A small audio embedding model, trained from scratch: trained on read English sentences (LibriTTS-R).
Rows from block 5 of a small audio embedding model, named by matrix and row number. Rows with one number belong to one neuron. Each number is 500 + 50 x the weight over its row's rms, rounded and kept within 0 to 999. All counts start at 0. Numbers have three digits each.
Before each neuron's rows are labels from the 100 clips, of 14848, where the neuron reaches its largest size: "top examples" is what is common among them; "loudest" is the band of the loudest frequency at the time of the peak. Only what is clearly more common there than usual is listed. The data: read English sentences (LibriTTS-R).
# u: gMLP up (value half) (model.blocks.5.mixer.u.weight, 640x320), inputs 216-242
# v: gMLP up (gate half) (model.blocks.5.mixer.v.weight, 640x320), inputs 216-242
# out: gMLP down (model.blocks.5.mixer.out.weight, 320x640, transposed), outputs 216-242

top examples: voice: female
loudest: 500 to 1000 Hz
u.22:538566477590516496475474498479568442515554499486423468448505465490369475501587531
v.22:532573479502528538562548432513560552439572431522474607520514536513503468508476599
out.22:496536539491598465524508517435495488488524536423408488490462498516548536440520421

top examples: voice: male
loudest: 250 to 500 Hz
u.235:510488406610493571486510513444542467509537480470552531511460473495510615451509455
v.235:569495499440510418477491526529477384375562549440484558473533459558514458462520591
out.235:538546500529422360567481406458450435457578491517502455574625656414544473467518657

top examples: voice: male
loudest: 500 to 1000 Hz
u.117:477588517520622430529520461545518406553498511504496478441540526395490566541470504
v.117:478475435488487516387454571489496524469446463492595477496502545621408504572478613
out.117:498540483408542476565538507454433480480539591488542495483506429543483425528512439

top examples: voice: male
loudest: 250 to 500 Hz
u.481:534502498564528505465538553480605469494528545509462635449503494582595497495484594
v.481:515483444457471545450534461536497500466569505552482451493549542494536494491380573
out.481:487505508450510504547550514436413579569513489381547517612458587511440487572498426

top examples: voice: female
loudest: 4000 to 8000 Hz
u.375:476437562525537580453421494504502405553506487503540498512510667487529480462520440
v.375:482561481486534432387494603429585596441501512459382535504453559496385491491467468
out.375:536415529472485421576479557509496556483529445539520443461619417466565423509430483

top examples: voice: female
loudest: 4000 to 8000 Hz
u.549:435449435522504402502553483545438528612464479455443503534519621510380489515484524
v.549:543513550517530556506478432537426477521593535485561494509479462444506541569487469
out.549:472514575443503454501576509510544488537511428498534455471529432522492493462480494

top examples: voice: male
loudest: 250 to 500 Hz
u.350:514524523455575524516505545536630417418409488504414519508526411442474466509456521
v.350:498554519448540448487546482594444472478555457539555486524500617588556455458543460
out.350:534448467452444567458537537460452482523414528490529459461503546485556525498518478

top examples: voice: female
loudest: 500 to 1000 Hz
u.239:433514496542591441534532525434558506466510489467563530503615465509441468488599523
v.239:451467517604358471492533468455476492559496393537459430471450449550505572451505478
out.239:575507574452524556447542455470513450538457447465565508438453453525460533539453438

top examples: voice: female
loudest: 4000 to 8000 Hz
u.623:527551442420501501521570504452508436523459535450537484434505534545449468447509524
v.623:566425463469576539546500516433566428454565459529398533491447429563540587443598490
out.623:433485524545449528492521464502582530475585497481514455455466451451501549451454499

top examples: voice: female
loudest: 250 to 500 Hz
u.221:513503529405519521541497502492501566502635494565596571525468590547584525553518451
v.221:492430572480604470458475521444521553528553547490564503488516579416503518458578549
out.221:550536520501462513441522441462479520521452459478429478631580445510467429579565455

top examples: voice: male
loudest: 250 to 500 Hz
u.544:492521557553494569601447553563497573525592545505499461466522558437472541551471421
v.544:491375473575476404542487479495492482423319499473501526512484463497565597512551431
out.544:590474413401496460424479616502523483492494598432476534469460527447490464574495491

top examples: voice: female
loudest: 250 to 500 Hz; 500 to 1000 Hz
u.632:452497462571527477494489436533474550538570538543545613470498556564498543501507393
v.632:502428556500451517496511461505554496502533386457467537474469573530510453499308505
out.632:520384463445407522491542554485540519483400522483483496529461449582530542499569456

top examples: voice: male
loudest: 250 to 500 Hz
u.536:518473494447590523488520517559555486543397442530505431489520484482436474475457475
v.536:492591564521420549456444519568509500553559527492513369552537437501480525485502477
out.536:584394432491533457538481524474447464455573491541489524501526413480476424534446575

top examples: voice: male
loudest: 250 to 500 Hz
u.207:457523582456460574569477506518489445506449483591458461477579502412474446596453482
v.207:536554456405518417460481496497516504466481468502491465576501424538476550503420488
out.207:558482560506562511584516524530475486516515479554489530637600513520462483507500441

top examples: voice: female
loudest: 250 to 500 Hz
u.294:441393493621440479487538497540360448554467443527557482511485487555523507455478509
v.294:462494527546527496519515604446494527455459492582448456494520485513552501502422521
out.294:413484463538516600565472500477502529473514535594528352469588513540512508482425540

top examples: voice: male
loudest: 250 to 500 Hz
u.559:457500513514494505479432521506507458529548396536473394489588483411436435436519521
v.559:490435532455546510456499512405477581623538561542508554589407533497509527478459487
out.559:506478474548538481528498514523446512510455559453461536465547544504528531486517515

top examples: voice: female
loudest: 500 to 1000 Hz
u.509:500493438546450483559529567481481566535563539471424465514527435447477548536489421
v.509:532443521486513516453463477504530427462519532581510412554528471420482466479499500
out.509:498510502414480455446502505511582476444439662494520482486400480527543478557472463

top examples: voice: male
loudest: 250 to 500 Hz
u.469:496447577459442464422576555539487379531405467504499410449545557439459542446486594
v.469:496509456510498530552503585469524393461459421533538489533528500523533497420537546
out.469:551482448584412409515488459519468465515458393462562460580473603579511412481532494

top examples: voice: male
loudest: 250 to 500 Hz
u.292:501430535539633484458563464491485554507560535518535508453502491468519493574520549
v.292:549556485500347417471551494501401431463465516523554458508458492534451499462410530
out.292:480557512478496434490533401565564455504490576528558499559533482510529522581565479

top examples: voice: female
loudest: 500 to 1000 Hz
u.164:476469491515461497449445498424506454491506457504431495589547519469501523496492405
v.164:381575631525474522405554500504473446451487544568479486560458541448472370573497494
out.164:505433515409466555633505499538490488502442540566523383435565483464500510483463508

top examples: voice: male
loudest: 250 to 500 Hz
u.308:403465523472554386498445530473471549517465468523473500490427438534446507587450521
v.308:509441440482531495419502494530505393522513380500513394535563393490445484510551514
out.308:520459553466442518497541489521522367429514488509544460417471549478470455647493408

top examples: voice: male
loudest: 250 to 500 Hz
u.210:484466478441498475482506492478518513556523429587496362562504594453498531588520456
v.210:537569544549417482580549516527520494524471467491544484439478419521545551472496553
out.210:544508534541496524538477490473488449507453526440511621493444502487611468598483539

top examples: voice: female
loudest: 250 to 500 Hz
u.531:502472477521512622446486488515445579487445515565494509574486481527495501434537450
v.531:455499470475483556542509526478514513465476574554469478448457411481493533509524527
out.531:432556494496519515556499420515519463509542527522504433508530587492518443556413474

top examples: voice: female
loudest: 250 to 500 Hz
u.555:470403511408453507470455627525478509455587497556462468636478519497502471482446510
v.555:443460598527425475410494547550470443523405481453497537538531531565522537522427611
out.555:532468393482548440424434550479557390495479408501481333478545423469471435531491475

top examples: voice: female
loudest: 500 to 1000 Hz
u.621:552400469491508427459473479539518435493511457442555502505530476586476470470551575
v.621:509518501461422601466534463507574498607491546446513424503460451449435552540489522
out.621:531510500450493503526478483503417518507531527449516453538494569434502559451575488

top examples: voice: female
loudest: 250 to 500 Hz
u.631:511537432577501461502467514413479533468427590531564456465433471454542471516464512
v.631:527456557457485414430459523506439483546552632483580482547529531555505565405385503
out.631:409493511534493534505553503509556458538497375487408571413410478548508525509475449

top examples: voice: male
loudest: 250 to 500 Hz
u.542:476434543565526456514497519477569476548520399584463559520581621521522462574621566
v.542:499561487495458474509527467477536417466494559507532473480489523502448572589524436
out.542:536499550483513519529544471441466518519508539433537524379452493421509556586561503

top examples: voice: male
loudest: 250 to 500 Hz
u.175:503492416500554459517461461480375487511522421520352464497538497534504557540518463
v.175:408508554519476528548525488495498546442393427428559439558584385500478501565450514
out.175:474463566567484515438495423546501501437445487488550501494508524505544484493443465

top examples: voice: female
loudest: 250 to 500 Hz; 500 to 1000 Hz
u.80:431619491405519486531517484520536539539528515575422461465488508495526537407509447
v.80:468462449495499554420447529525473569370452534447557509545429514573582480505460503
out.80:470486573570521467464552600515386455502505458549429565584574574471496538521475473

top examples: voice: male
loudest: 250 to 500 Hz
u.19:497449542543605449528502503489510553542443552517476410551505563529429545568487539
v.19:492547459588545534504513431399489502497544434482593535481571549573473592498560486
out.19:562547431587444506538521419503504496521517519532485429506453559451528575609485490

top examples: voice: female
loudest: 500 to 1000 Hz
u.219:539485451537617459519578482483544479557525507408571479594580478522572566514546493
v.219:443476481436432495582518534404465510536565468525411356556428467469502429508495552
out.219:601456569618481449484550432487547518504508513530536562459410457467479471478528575

top examples: voice: female
loudest: 250 to 500 Hz
u.86:510496570564538551517492450566495520517522541505557528463401458608517594473505465
v.86:508495566601489575533420508456477531481515459443412477419505471411463457568500417
out.86:458553583504521521456557586492606581535482583468459501500529469490553459380497477

top examples: voice: male
loudest: 250 to 500 Hz
u.282:468574577438586497475569442529481454485465551599575495485525473468423526483468483
v.282:529466626543580434498527580483481354476509461488469566534467440510480563502520534
out.282:436438548612525461521540548438461504532470528449513588429557521527508542565464414

top examples: voice: female
loudest: 500 to 1000 Hz
u.429:555499536467502622495531512528497411526490526481500443553554440449457510439536481
v.429:454386462412515558488524564556480538478461514508568524509490460534457495599698493
out.429:403442442585515485539492479490532572552492413447546502497441489515525504494545551

top examples: voice: female
loudest: 250 to 500 Hz
u.171:514534503448507495530507512475553581546566634520476462522467505453490462508505429
v.171:457442470458528426525537432497541543534517570519474513505494506524490534479517520
out.171:530437523527441524513554477522375449499485412440487538497574523484440507408493523