{
  "arch": "gmlp",
  "n_mels": 80,
  "spec_augment": true,
  "win_length": 400,
  "num_classes": 2,
  "embedding_dim": 192,
  "am_softmax_margin": 0.3,
  "beta1": 0.95,
  "eps": 1e-08,
  "gradient_centralization": true,
  "steps": 8800,
  "epochs": 144.2,
  "decay_fraction": 0.3,
  "final_lr_fraction": 0
}
Rows from block 2 of a small audio embedding model, named by matrix and row number. Rows with one number belong to one neuron. Each number is 128 + 32 x the weight over its row's rms, rounded and kept within 0 to 255. All counts start at 0. Numbers have three digits each.
After each neuron's rows are labels from the 100 clips, of 14848, where the neuron reaches its largest size: "top examples" is what is common among them. Only what is clearly more common there than usual is listed. The data: read English sentences (LibriTTS-R).
# u: gMLP up (value half) (model.blocks.2.mixer.u.weight, 640x320), inputs 0-106
# v: gMLP up (gate half) (model.blocks.2.mixer.v.weight, 640x320), inputs 0-106
# out: gMLP down (model.blocks.2.mixer.out.weight, 320x640, transposed), outputs 0-106

u.257:138143084133124144101175164178123110092148119113134084122068142156229073124119124170126137138084101135116159181138117125078144086123104143176130147128129064125142124095160137143096154085164152154137154120141136134141160158087130156148197143087095141142168142118138083133147150158098104132094146104103142045149062065123122
v.257:175124113120147115150102155133126156183183144163150119190111181095097102131100058138140148089107184113137179123113129160137116147146086185172155179168154126148133125086127141151151099148098082143111166161166110148103078189163142130107083167163075100095113134122113113154122166141152123118089112100138085137191151127104106
out.257:130097127143177162137092144139171153137157164145143128160138108143113135155190141113116102148146129133166102141155122106079131211100114063136138153159152158152160089208085173096082129142178157162078098203106181101114112147082093112117118124124182141077057060081111145183115152079157108082112100115100054162117129122116166
top examples: voice: male

u.164:178123126133117120145114131123074066111116114111158109132086158039138117072027114134185132105125139142168128172067073137189119109099139102126117140172140121107162015138131188145077121101113094080127118140105112113174138113127154079087108093077134118083139084141164112118191113107154155136148101107150126111064125126103196
v.164:102083203102125096086184168163197142109130137168137105080138068136129109154113149117176094117139160149140147123110097119094132133177085116111174138059123105149076121144089117060125071157101086124096092146135210132097163150107081066115139181105078151092166143097087153174136119152130149132122182172149109135111113072140145
out.164:146099149045144120132044096153146148141107153099100157165152119149123129153160083152121179110067133169117162121141149095160159117102117155087137129089084108088112168102100118126104084159092110152093115107136185108152169078113123139124149159101169123176163143121124148121127174085131070171126179135128162119107135167138121
top examples: voice: male

u.475:088129085084151118136091148168140088126116057131079165128160088169088142074122086126126106175152180135135107131128156117102132099164123137120128115216097117081132078061121149143154097127135062155114142090145132127080173114131139131114133166142099053087128082149175138191191134133134139083132116134127148085086145082106095
v.475:140106157140108134132135080097153058168131104178166191149087108131139139138124105128126093162143166086217109161179113125118137157149148080127108086153111150141089146081171183144146178121064135115162095137107116095140177172087126093135159134170102066179145103125166172052105111147115107147146134132139093202105127123215124
out.475:143068130076091094077130084154102090167096163137172120047073069145195105153152163126156125116123111159125131100142139147192149140142114124122165092117125110099155080099132124114066139129121111121089116143182086162139120151109172115214139135076118125105130127110170128096088154150125112155124174099080122161133192161138141
top examples: voice: male

u.123:131112127074085125065119095111163122160101070148128166127119115171186120159161166088114114125118101148148115116117149130161147121147137156101152175177161154117080167095101114155133162143175091056131079136141101131203152157138163177070121173165134136183140184112125145129145054087161126113123166138119170084169127115130144
v.123:172186111153097138106125094149176115095135085165145113122140155089157129178226143099135099138119090107153171105125078117059103111129162159106084164171095116112156100118118104163141155136097110086087142156109133118148167112051187135116070022128132111159119141117167133176121129118141120187190137117087146129130153191163067
out.123:215073135139114122145108151158102118145138140193119142175127150153133119144094136196144086149185159101156183130108106161105164167104140094122149109203179133099185111124141114117181157122164129127087165106138078128120055101154157152110119140158064140113166124112145121156148134194101148131169205108119134125071124102134170
top examples: voice: female

u.479:160087082143057143166112128160051145145084139142113160138133175113117104144063133159171109096112160125163127130095116164154083111127095110180071075142102139147111145071144158164111118128128126133127138123114122189117121160127132110085116155181146118142102162119146151117084114145128047220113117122117136118105151138144107
v.479:106151157075119127137104150140080089087127162132155114105079133125135105081128161081077146105117165161166123144089122094103120150084162086125096095136147104127125137106137170143142133156146084145115166121108152124104065121121121116125146134190106162104143102109131204161133120152076120091111123113158091118111120109170202
out.479:140112110136167131144172166138076136066132112098123077131128145167113131150127155228118141179110133155121148094173121132125104107150133215145087180079165146094149160106108144190147156093095115157145167161169176132108110132111132127167136085084056120098104150088198110208156148110184163138116115091141101101174102151129115
top examples: voice: male

u.130:140113114147090154108101156161139161108113171090087178145176137101130083146128121156133114111189121116132067175104157100185082160105099075117115056132133149151101149188179137114149156118143148181137148081091114128068164146176163112121150164165131171176077137114125120129123144090105161130093084132168133146115143158144089
v.130:140139162092126116132122181074129101152140103145066165154106101117150137123167182130091183106099087130183148148110120154093089111116157140138119176151134096157085118119080118080132148087152120145105193106181134115106107151146152122143145175136133096100109196141139144144094119120112142110140172160077086168118150127175140
out.130:031144234141162142154132076151110120157183114113122107065106133201158186125113146167107130116152105141130138186160092090194021149117152111156124128145159093134134101211156153200121147122160117159085113109132067144122143136161151167127104103141104099129095120150183122101109173111145158077167148111087082102141129121094134
top examples: voice: male

u.170:155169191154130161119166131165150144151104090082063214149101148140185139105105138134137086137166116106173138089089131119123168130123086109115137160108075109062168101179131142108111140140151167100097095125087137172075131144147119141137091143124146195110112136123202079145102098140141118162156037118152086107068132147134094
v.170:124087075142115141179138169174066111127135124134107175158108180127058129147133156124134059106086089147104177135148117162150090130096154081105075168157174127152083056100145109092174167074148118187091146131153114103096079089100123124072133146168085067156084154151152172069131121110113225140143119129068150135094105139139168
out.170:086178117090157138129174145122151134132084127160169166158065169162139067142144157201112137167136084116068120155101107105141132144132129125123089112099105149068126103092079090160112085156102137119070091138131121120105077149107178124110136100117108097090131162205126149126127134140145096134113146130169104162220112160106118
top examples: voice: male