{"model": "audio embedding model", "dataset": "read English sentences (LibriTTS-R)", "train_examples": 15625, "gain_aug_db": 10, "time_shift_ms": 100, "n_mels": 80, "hop_length": 160, "input": "log_mel", "spec_augment": true, "win_length": 400, "targets": ["voice"], "num_classes": 2, "embedding_dim": 192, "arch": "gmlp", "norm": "layernorm", "mlp_ratio": 4, "layer_scale_init": 0.01, "subsampling": 4, "layers": 8, "width": 320, "am_softmax_margin": 0.3, "am_softmax_scale": 16, "residual_init": "none", "optimizer": "soap", "beta2": 0.999, "lr": 0.0011, "beta1": 0.95, "shampoo_beta": 0.95, "eps": 1e-08, "precondition_frequency": 10, "max_precond_dim": 1536, "one_sided": false, "adamw_lr_other_params": 0.0011, "grad_clip": 5.0, "gradient_centralization": true, "steps": 8800, "batch_size": 256, "epochs": 144.2, "lr_schedule": "wsd_sqrt", "decay_fraction": 0.3, "final_lr_fraction": 0, "warmup_steps": 880, "weight_decay": 0.2, "adamw_weight_decay_other_params": 0.01}
Rows from block 5 of a small audio embedding model, named by matrix and row number. Rows with one number belong to one neuron. Each number is 200 + 30 x the weight over its row's rms, rounded and kept within 0 to 999. All counts start at 0.
After each neuron's rows are labels from the 100 clips, of 14848, where the neuron reaches its largest size: "top examples" is what is common among them. Only what is clearly more common there than usual is listed. The data: read English sentences (LibriTTS-R). In brackets: how many of the 100.
# u: gMLP up (value half) (model.blocks.5.mixer.u.weight, 640x320), inputs 270-296
# v: gMLP up (gate half) (model.blocks.5.mixer.v.weight, 640x320), inputs 270-296
# out: gMLP down (model.blocks.5.mixer.out.weight, 320x640, transposed), outputs 270-296

u.628,200,220,170,222,224,192,167,207,184,159,181,262,212,207,187,142,148,191,212,183,200,191,233,139,199,185,207
v.628,130,154,177,194,245,229,212,209,194,194,204,202,130,208,206,174,207,205,209,231,156,172,140,197,181,184,206
out.628,206,260,171,164,232,244,170,183,196,230,209,174,184,186,269,191,208,177,223,260,246,228,201,184,222,181,162
top examples: voice: male (74)

u.416,192,205,234,240,197,180,190,184,203,159,215,193,151,179,225,172,163,211,235,232,177,191,255,229,142,150,237
v.416,231,192,210,183,206,180,164,154,223,249,203,196,156,178,188,196,151,203,194,154,170,165,212,224,218,218,178
out.416,214,200,182,166,230,172,201,188,207,184,196,192,202,201,212,225,174,200,146,175,253,198,146,221,193,192,208
top examples: voice: female (92)

u.286,156,210,201,210,233,219,200,187,235,213,187,168,198,230,192,229,214,172,220,161,223,217,201,249,215,222,183
v.286,191,231,166,173,223,192,192,174,209,240,212,229,245,218,237,212,158,219,201,204,207,201,253,225,166,181,174
out.286,196,197,233,243,168,172,199,172,180,190,279,171,188,205,244,212,203,212,183,246,185,192,166,170,169,213,198
top examples: voice: female (87)

u.144,217,179,167,194,219,196,229,180,238,179,144,240,194,197,206,153,177,236,144,203,212,182,190,148,210,205,209
v.144,199,190,188,183,215,206,172,170,242,229,179,172,194,155,209,245,240,211,180,271,221,237,233,161,187,165,237
out.144,219,166,188,173,157,189,233,210,204,209,243,192,196,174,127,192,240,164,175,208,173,256,212,200,193,191,185
top examples: voice: female (97)

u.477,250,228,212,226,202,199,190,161,160,189,229,216,226,197,202,217,205,141,194,175,190,194,191,193,189,158,215
v.477,195,139,244,246,217,216,180,222,206,211,234,251,217,190,156,207,169,186,154,169,185,230,126,161,170,219,138
out.477,199,202,168,182,205,223,207,189,202,218,152,180,188,200,162,211,188,193,226,250,157,223,169,195,161,224,167
top examples: voice: male (93)

u.213,253,198,154,195,236,195,212,153,170,224,184,218,208,164,234,201,167,232,189,162,184,190,238,189,208,141,178
v.213,207,191,158,187,209,213,187,170,240,194,194,192,226,177,235,171,191,197,159,219,191,229,214,210,195,126,185
out.213,199,188,270,180,214,211,183,193,177,179,199,183,254,203,192,195,202,207,125,246,144,141,143,183,219,219,178
top examples: voice: female (85)

u.193,204,224,230,177,210,178,153,224,177,217,228,163,227,190,210,179,227,209,178,199,192,219,157,283,242,195,215
v.193,268,194,180,226,289,208,133,179,169,194,201,236,205,246,196,193,154,141,209,211,224,171,188,151,188,186,239
out.193,192,224,220,129,270,178,215,240,198,198,160,198,236,187,218,193,204,214,206,188,192,230,165,146,252,217,145
top examples: voice: female (88)

u.263,161,217,148,211,104,222,230,231,209,213,188,191,285,214,192,233,161,163,184,126,169,183,183,140,185,249,178
v.263,165,176,244,202,187,178,235,215,180,214,186,154,222,182,199,160,239,182,175,187,252,227,226,169,227,219,206
out.263,176,270,198,206,262,177,229,192,183,224,227,243,234,221,222,168,159,154,255,292,190,230,179,257,234,214,240
top examples: voice: male (85)

u.171,198,196,185,228,244,173,207,167,216,153,196,201,193,177,186,169,204,208,174,197,215,176,214,176,166,166,212
v.171,275,229,186,201,206,160,222,247,223,208,208,185,194,167,145,200,183,184,202,189,164,209,188,207,231,183,214
out.171,243,198,202,118,160,149,206,152,205,184,173,186,185,204,179,213,152,188,247,250,191,177,214,205,212,208,210
top examples: voice: female (99)

u.585,223,206,166,161,235,137,202,151,184,187,154,202,200,231,202,213,320,233,223,204,206,136,181,188,232,158,177
v.585,193,168,181,165,238,281,241,192,183,164,160,245,183,232,173,193,246,237,193,199,147,170,234,147,162,180,201
out.585,160,170,200,231,204,226,142,212,156,189,208,183,250,237,203,201,250,228,171,192,176,236,185,226,213,199,212
top examples: voice: female (91)

u.155,219,261,196,243,196,194,172,257,204,207,163,167,224,223,239,211,206,208,150,192,173,133,230,203,171,125,237
v.155,230,206,164,209,239,195,251,258,225,247,247,183,184,227,193,168,168,144,208,171,202,211,208,199,224,169,143
out.155,258,174,203,186,234,213,192,151,208,198,197,231,228,203,239,178,189,208,180,202,184,161,230,136,131,203,170
top examples: voice: female (79)

u.293,192,241,222,251,217,214,173,174,239,153,167,185,168,250,218,181,188,202,180,238,122,150,131,140,166,247,221
v.293,165,174,183,210,251,181,229,221,194,247,182,177,155,269,177,213,224,242,204,158,151,195,172,148,263,235,218
out.293,210,206,174,214,241,213,205,190,188,206,199,213,192,200,200,185,203,157,131,164,174,214,210,241,199,248,210
top examples: voice: male (75)

u.30,240,201,227,234,247,225,198,163,230,184,217,228,212,239,211,183,132,210,183,190,186,189,229,206,185,212,205
v.30,199,172,251,190,237,219,221,186,162,223,217,183,175,183,272,207,154,193,254,267,186,225,195,182,196,243,255
out.30,175,122,215,210,204,207,188,202,192,231,212,258,133,202,208,153,182,208,244,190,207,166,251,253,203,180,180
top examples: voice: female (97)

u.303,193,182,182,172,193,173,206,190,230,235,213,196,214,168,237,197,223,223,245,162,237,207,213,223,207,213,189
v.303,199,171,180,230,241,206,206,187,255,169,186,194,250,245,279,211,157,189,158,201,178,247,227,220,172,200,208
out.303,186,182,166,171,212,205,257,205,189,191,200,256,242,144,201,193,198,147,202,195,234,182,229,251,186,202,150
top examples: voice: male (91)

u.353,268,187,188,165,197,221,216,171,245,167,194,221,262,190,217,190,256,255,199,181,196,257,234,204,244,128,158
v.353,221,179,196,198,191,231,173,233,215,133,187,192,228,242,171,231,190,249,189,200,219,187,247,172,242,174,216
out.353,181,234,206,179,248,156,209,275,218,167,248,217,207,236,248,218,241,221,224,190,152,157,194,257,210,178,230
top examples: voice: female (84)