config = dict(
    arch='gmlp',
    model='audio embedding model',
    dataset='read English sentences (LibriTTS-R)',
    train_examples=15625,
    gain_aug_db=10,
    time_shift_ms=100,
    n_mels=80,
    hop_length=160,
    input='log_mel',
    spec_augment=True,
    win_length=400,
    targets=['voice'],
    num_classes=2,
    embedding_dim=192,
    norm='layernorm',
    mlp_ratio=4,
    layer_scale_init=0.01,
    subsampling=4,
    layers=8,
    width=320,
    am_softmax_margin=0.3,
    am_softmax_scale=16,
    residual_init='none',
    optimizer='soap',
    beta2=0.999,
    lr=0.0011,
    beta1=0.95,
    shampoo_beta=0.95,
    eps=1e-08,
    precondition_frequency=10,
    max_precond_dim=1536,
    one_sided=False,
    adamw_lr_other_params=0.0011,
    grad_clip=5.0,
    gradient_centralization=True,
    steps=8800,
    batch_size=256,
    epochs=144.2,
    lr_schedule='wsd_sqrt',
    decay_fraction=0.3,
    final_lr_fraction=0,
    warmup_steps=880,
    weight_decay=0.2,
    adamw_weight_decay_other_params=0.01,
)
Rows from block 5 of a small audio embedding model, named by matrix and row number. Rows with one number belong to one neuron. Each number is 128 + 24 x the weight over its row's rms, rounded and kept within 0 to 255. All counts start at 0.
Before each neuron's rows are labels from the 100 clips, of 14848, where the neuron reaches its largest size: "top examples" is what is common among them; "loudest band" is the band of the loudest frequency at the time of the peak. Only what is clearly more common there than usual is listed. The data: read English sentences (LibriTTS-R). In brackets: how many of the 100.
# u: gMLP up (value half) (model.blocks.5.mixer.u.weight, 640x320), inputs 189-215
# v: gMLP up (gate half) (model.blocks.5.mixer.v.weight, 640x320), inputs 189-215
# out: gMLP down (model.blocks.5.mixer.out.weight, 320x640, transposed), outputs 189-215

top examples: voice: male (93)
loudest band: 250 to 500 Hz (39)
u.274 [ 76 154 120 123 162 138 191  93 149 123 128 114 182 106 107  88 127 160 146 126 134 132  81 110 110 149 128]
v.274 [ 82 111 112  79  93  83 139 160 135 136 129 134 102 143 102  90 114 135 113 123 116 157 129 113 151 139 140]
out.274 [117 112 123 176 149 125 124 126 141 151  81 125  76 157 134 161 128  91 106 106 126 145 176 143 132 117 172]

top examples: voice: male (96)
loudest band: 250 to 500 Hz (42)
u.288 [123 135 125 150 116 106 136 129 110 150 139 132 160 104 128 119 104 114 118 134 142  86 124 138 171 123 171]
v.288 [130 130 122 147  98 135 136  93 144 138 159 182 101 109 144 115 133 165 141 117 159 135 115 169 138 167 117]
out.288 [123 106 110  98 151 128 149 115 103 106 147 142 121 147 131 128 145 129 141 150 111 139 122 138 100 121 131]

top examples: voice: male (78)
loudest band: 250 to 500 Hz (34)
u.235 [ 97 166 130 159 118 136 177 106 117 140 109 111 120  95 115 113 134 124 148 117 135 133 110  99 128  99 123]
v.235 [115 111 110 103 111 124 125  79 124 105 115 118 134 163 121 159 136  96 115 114 191 102 111 163 150  85  96]
out.235 [129 118  88  85 130 108 163 115 115 138 147 153 145  96 132 140 127  94 130 136 149 105 140 145 143 116  98]

top examples: voice: male (98)
loudest band: 250 to 500 Hz (35)
u.19 [136 148 136 153 112 131 101 120 115  98 151 151 171 120 161 104 154 133 142 165 158 132 161 117 146 121 123]
v.19 [117 135 156 129 120  91 140 130  95 154 113 134 145  90 133 107 162 150  90 140 183 154 147 138 104 189 129]
out.19 [117 118 117  83 130 132 125 120 120 155 147 123 134 133  98 140 141 124  99  99 135 125 135  99 129 146 145]

top examples: voice: male (94)
loudest band: 250 to 500 Hz (30)
u.505 [111 110 152  84  84 185 156 122 143  96 132 124 116 114 131 126 130 176  92 120 156 125 122 160 120  89 167]
v.505 [132 104  77  99 114 128 118 166 138  78 106 118 108  92 137 123 116 138 157 118 104 154 159 140 163  89 118]
out.505 [123 120 119 123 124 132 141 140 136 102 123 159 137 127 153  96  35 102 111 148 130 119 150 107 155 134 102]

top examples: voice: female (95)
loudest band: 250 to 500 Hz (37)
u.27 [154 141 159 152 139 131 103 137 122 138 127 148 144 159 121 120 119 121 145 108 115 136 147 164 139 145 112]
v.27 [118 114 143 171 146 134 151  95 126 190 124 157 151 174 148 175 100 141 161  93 158 131 134 117 132 139 133]
out.27 [108  94 136 116 121 150 134 132 123 152 160 102 149 113 159  69 142 134 119 175 171 103 145 138 151 116 137]

top examples: voice: female (96)
loudest band: 500 to 1000 Hz (28)
u.216 [120 115 145 151 107 139 119 156 145 116 101 127  82 103 126  99 108 130  80 113  87 123 105 151 127  97  75]
v.216 [121 126 104 117 103 108 140 182 111 135 126 111 150 128 121 122 101 128 123 130 126 175 138 105 119 126 122]
out.216 [148 157 155 101 108 107 148 150  86 130 101 103 130 174 162 133 103 115 123 167 126 140  94 129 121 142 139]

top examples: voice: female (81)
loudest band: 250 to 500 Hz (33)
u.614 [160 168 112 133 120 135  86  83 121 127 120 109 111 104 134 161 120 140 164 122 114 135 113 137 112  92 121]
v.614 [139 140 152 138 173 119 115 140 131 129 164 102 110 113 135 159 125 118 211 138 161 143 137 169 176 179 159]
out.614 [ 89 157 145  94 138 128 127 180  95 131 158 132 126 134 175 142 127 158 146 100 153 108 123 151 142 127 135]

top examples: voice: male (96)
loudest band: 4000 to 8000 Hz (53)
u.336 [ 82 133 139 116 168 106 133 105 125  99 120 114 119 150 143 109 134 132 134 198 139 147 123  87 161 112  97]
v.336 [ 96 169 142 107 121 142 118 166 136 169 141 144 104 140 113 133 131 138  44 137 119 182  69 159 101 154 112]
out.336 [121 105 152 151 147 147 118 150 118 136 128 126 124  71 171 146 115 143 135 129 115 123 122 143 149 126 121]

top examples: voice: female (93)
loudest band: 250 to 500 Hz (45); 500 to 1000 Hz (32)
u.132 [151 122  94 158 107  89  72 171 127 115 112 121 132 145 169 124 124 102 134  96 120 126 155 119 114 120 135]
v.132 [120 143  93 115 136 154 142 114 113 157  98 184  92 103 119 142 121  83  92 169 112 159 150 124 119  93  99]
out.132 [143 164 106  96 160 129  81 146 108  88 132 133 120  89 128 122 156 119 111 132 155 130 127  86 125 133 156]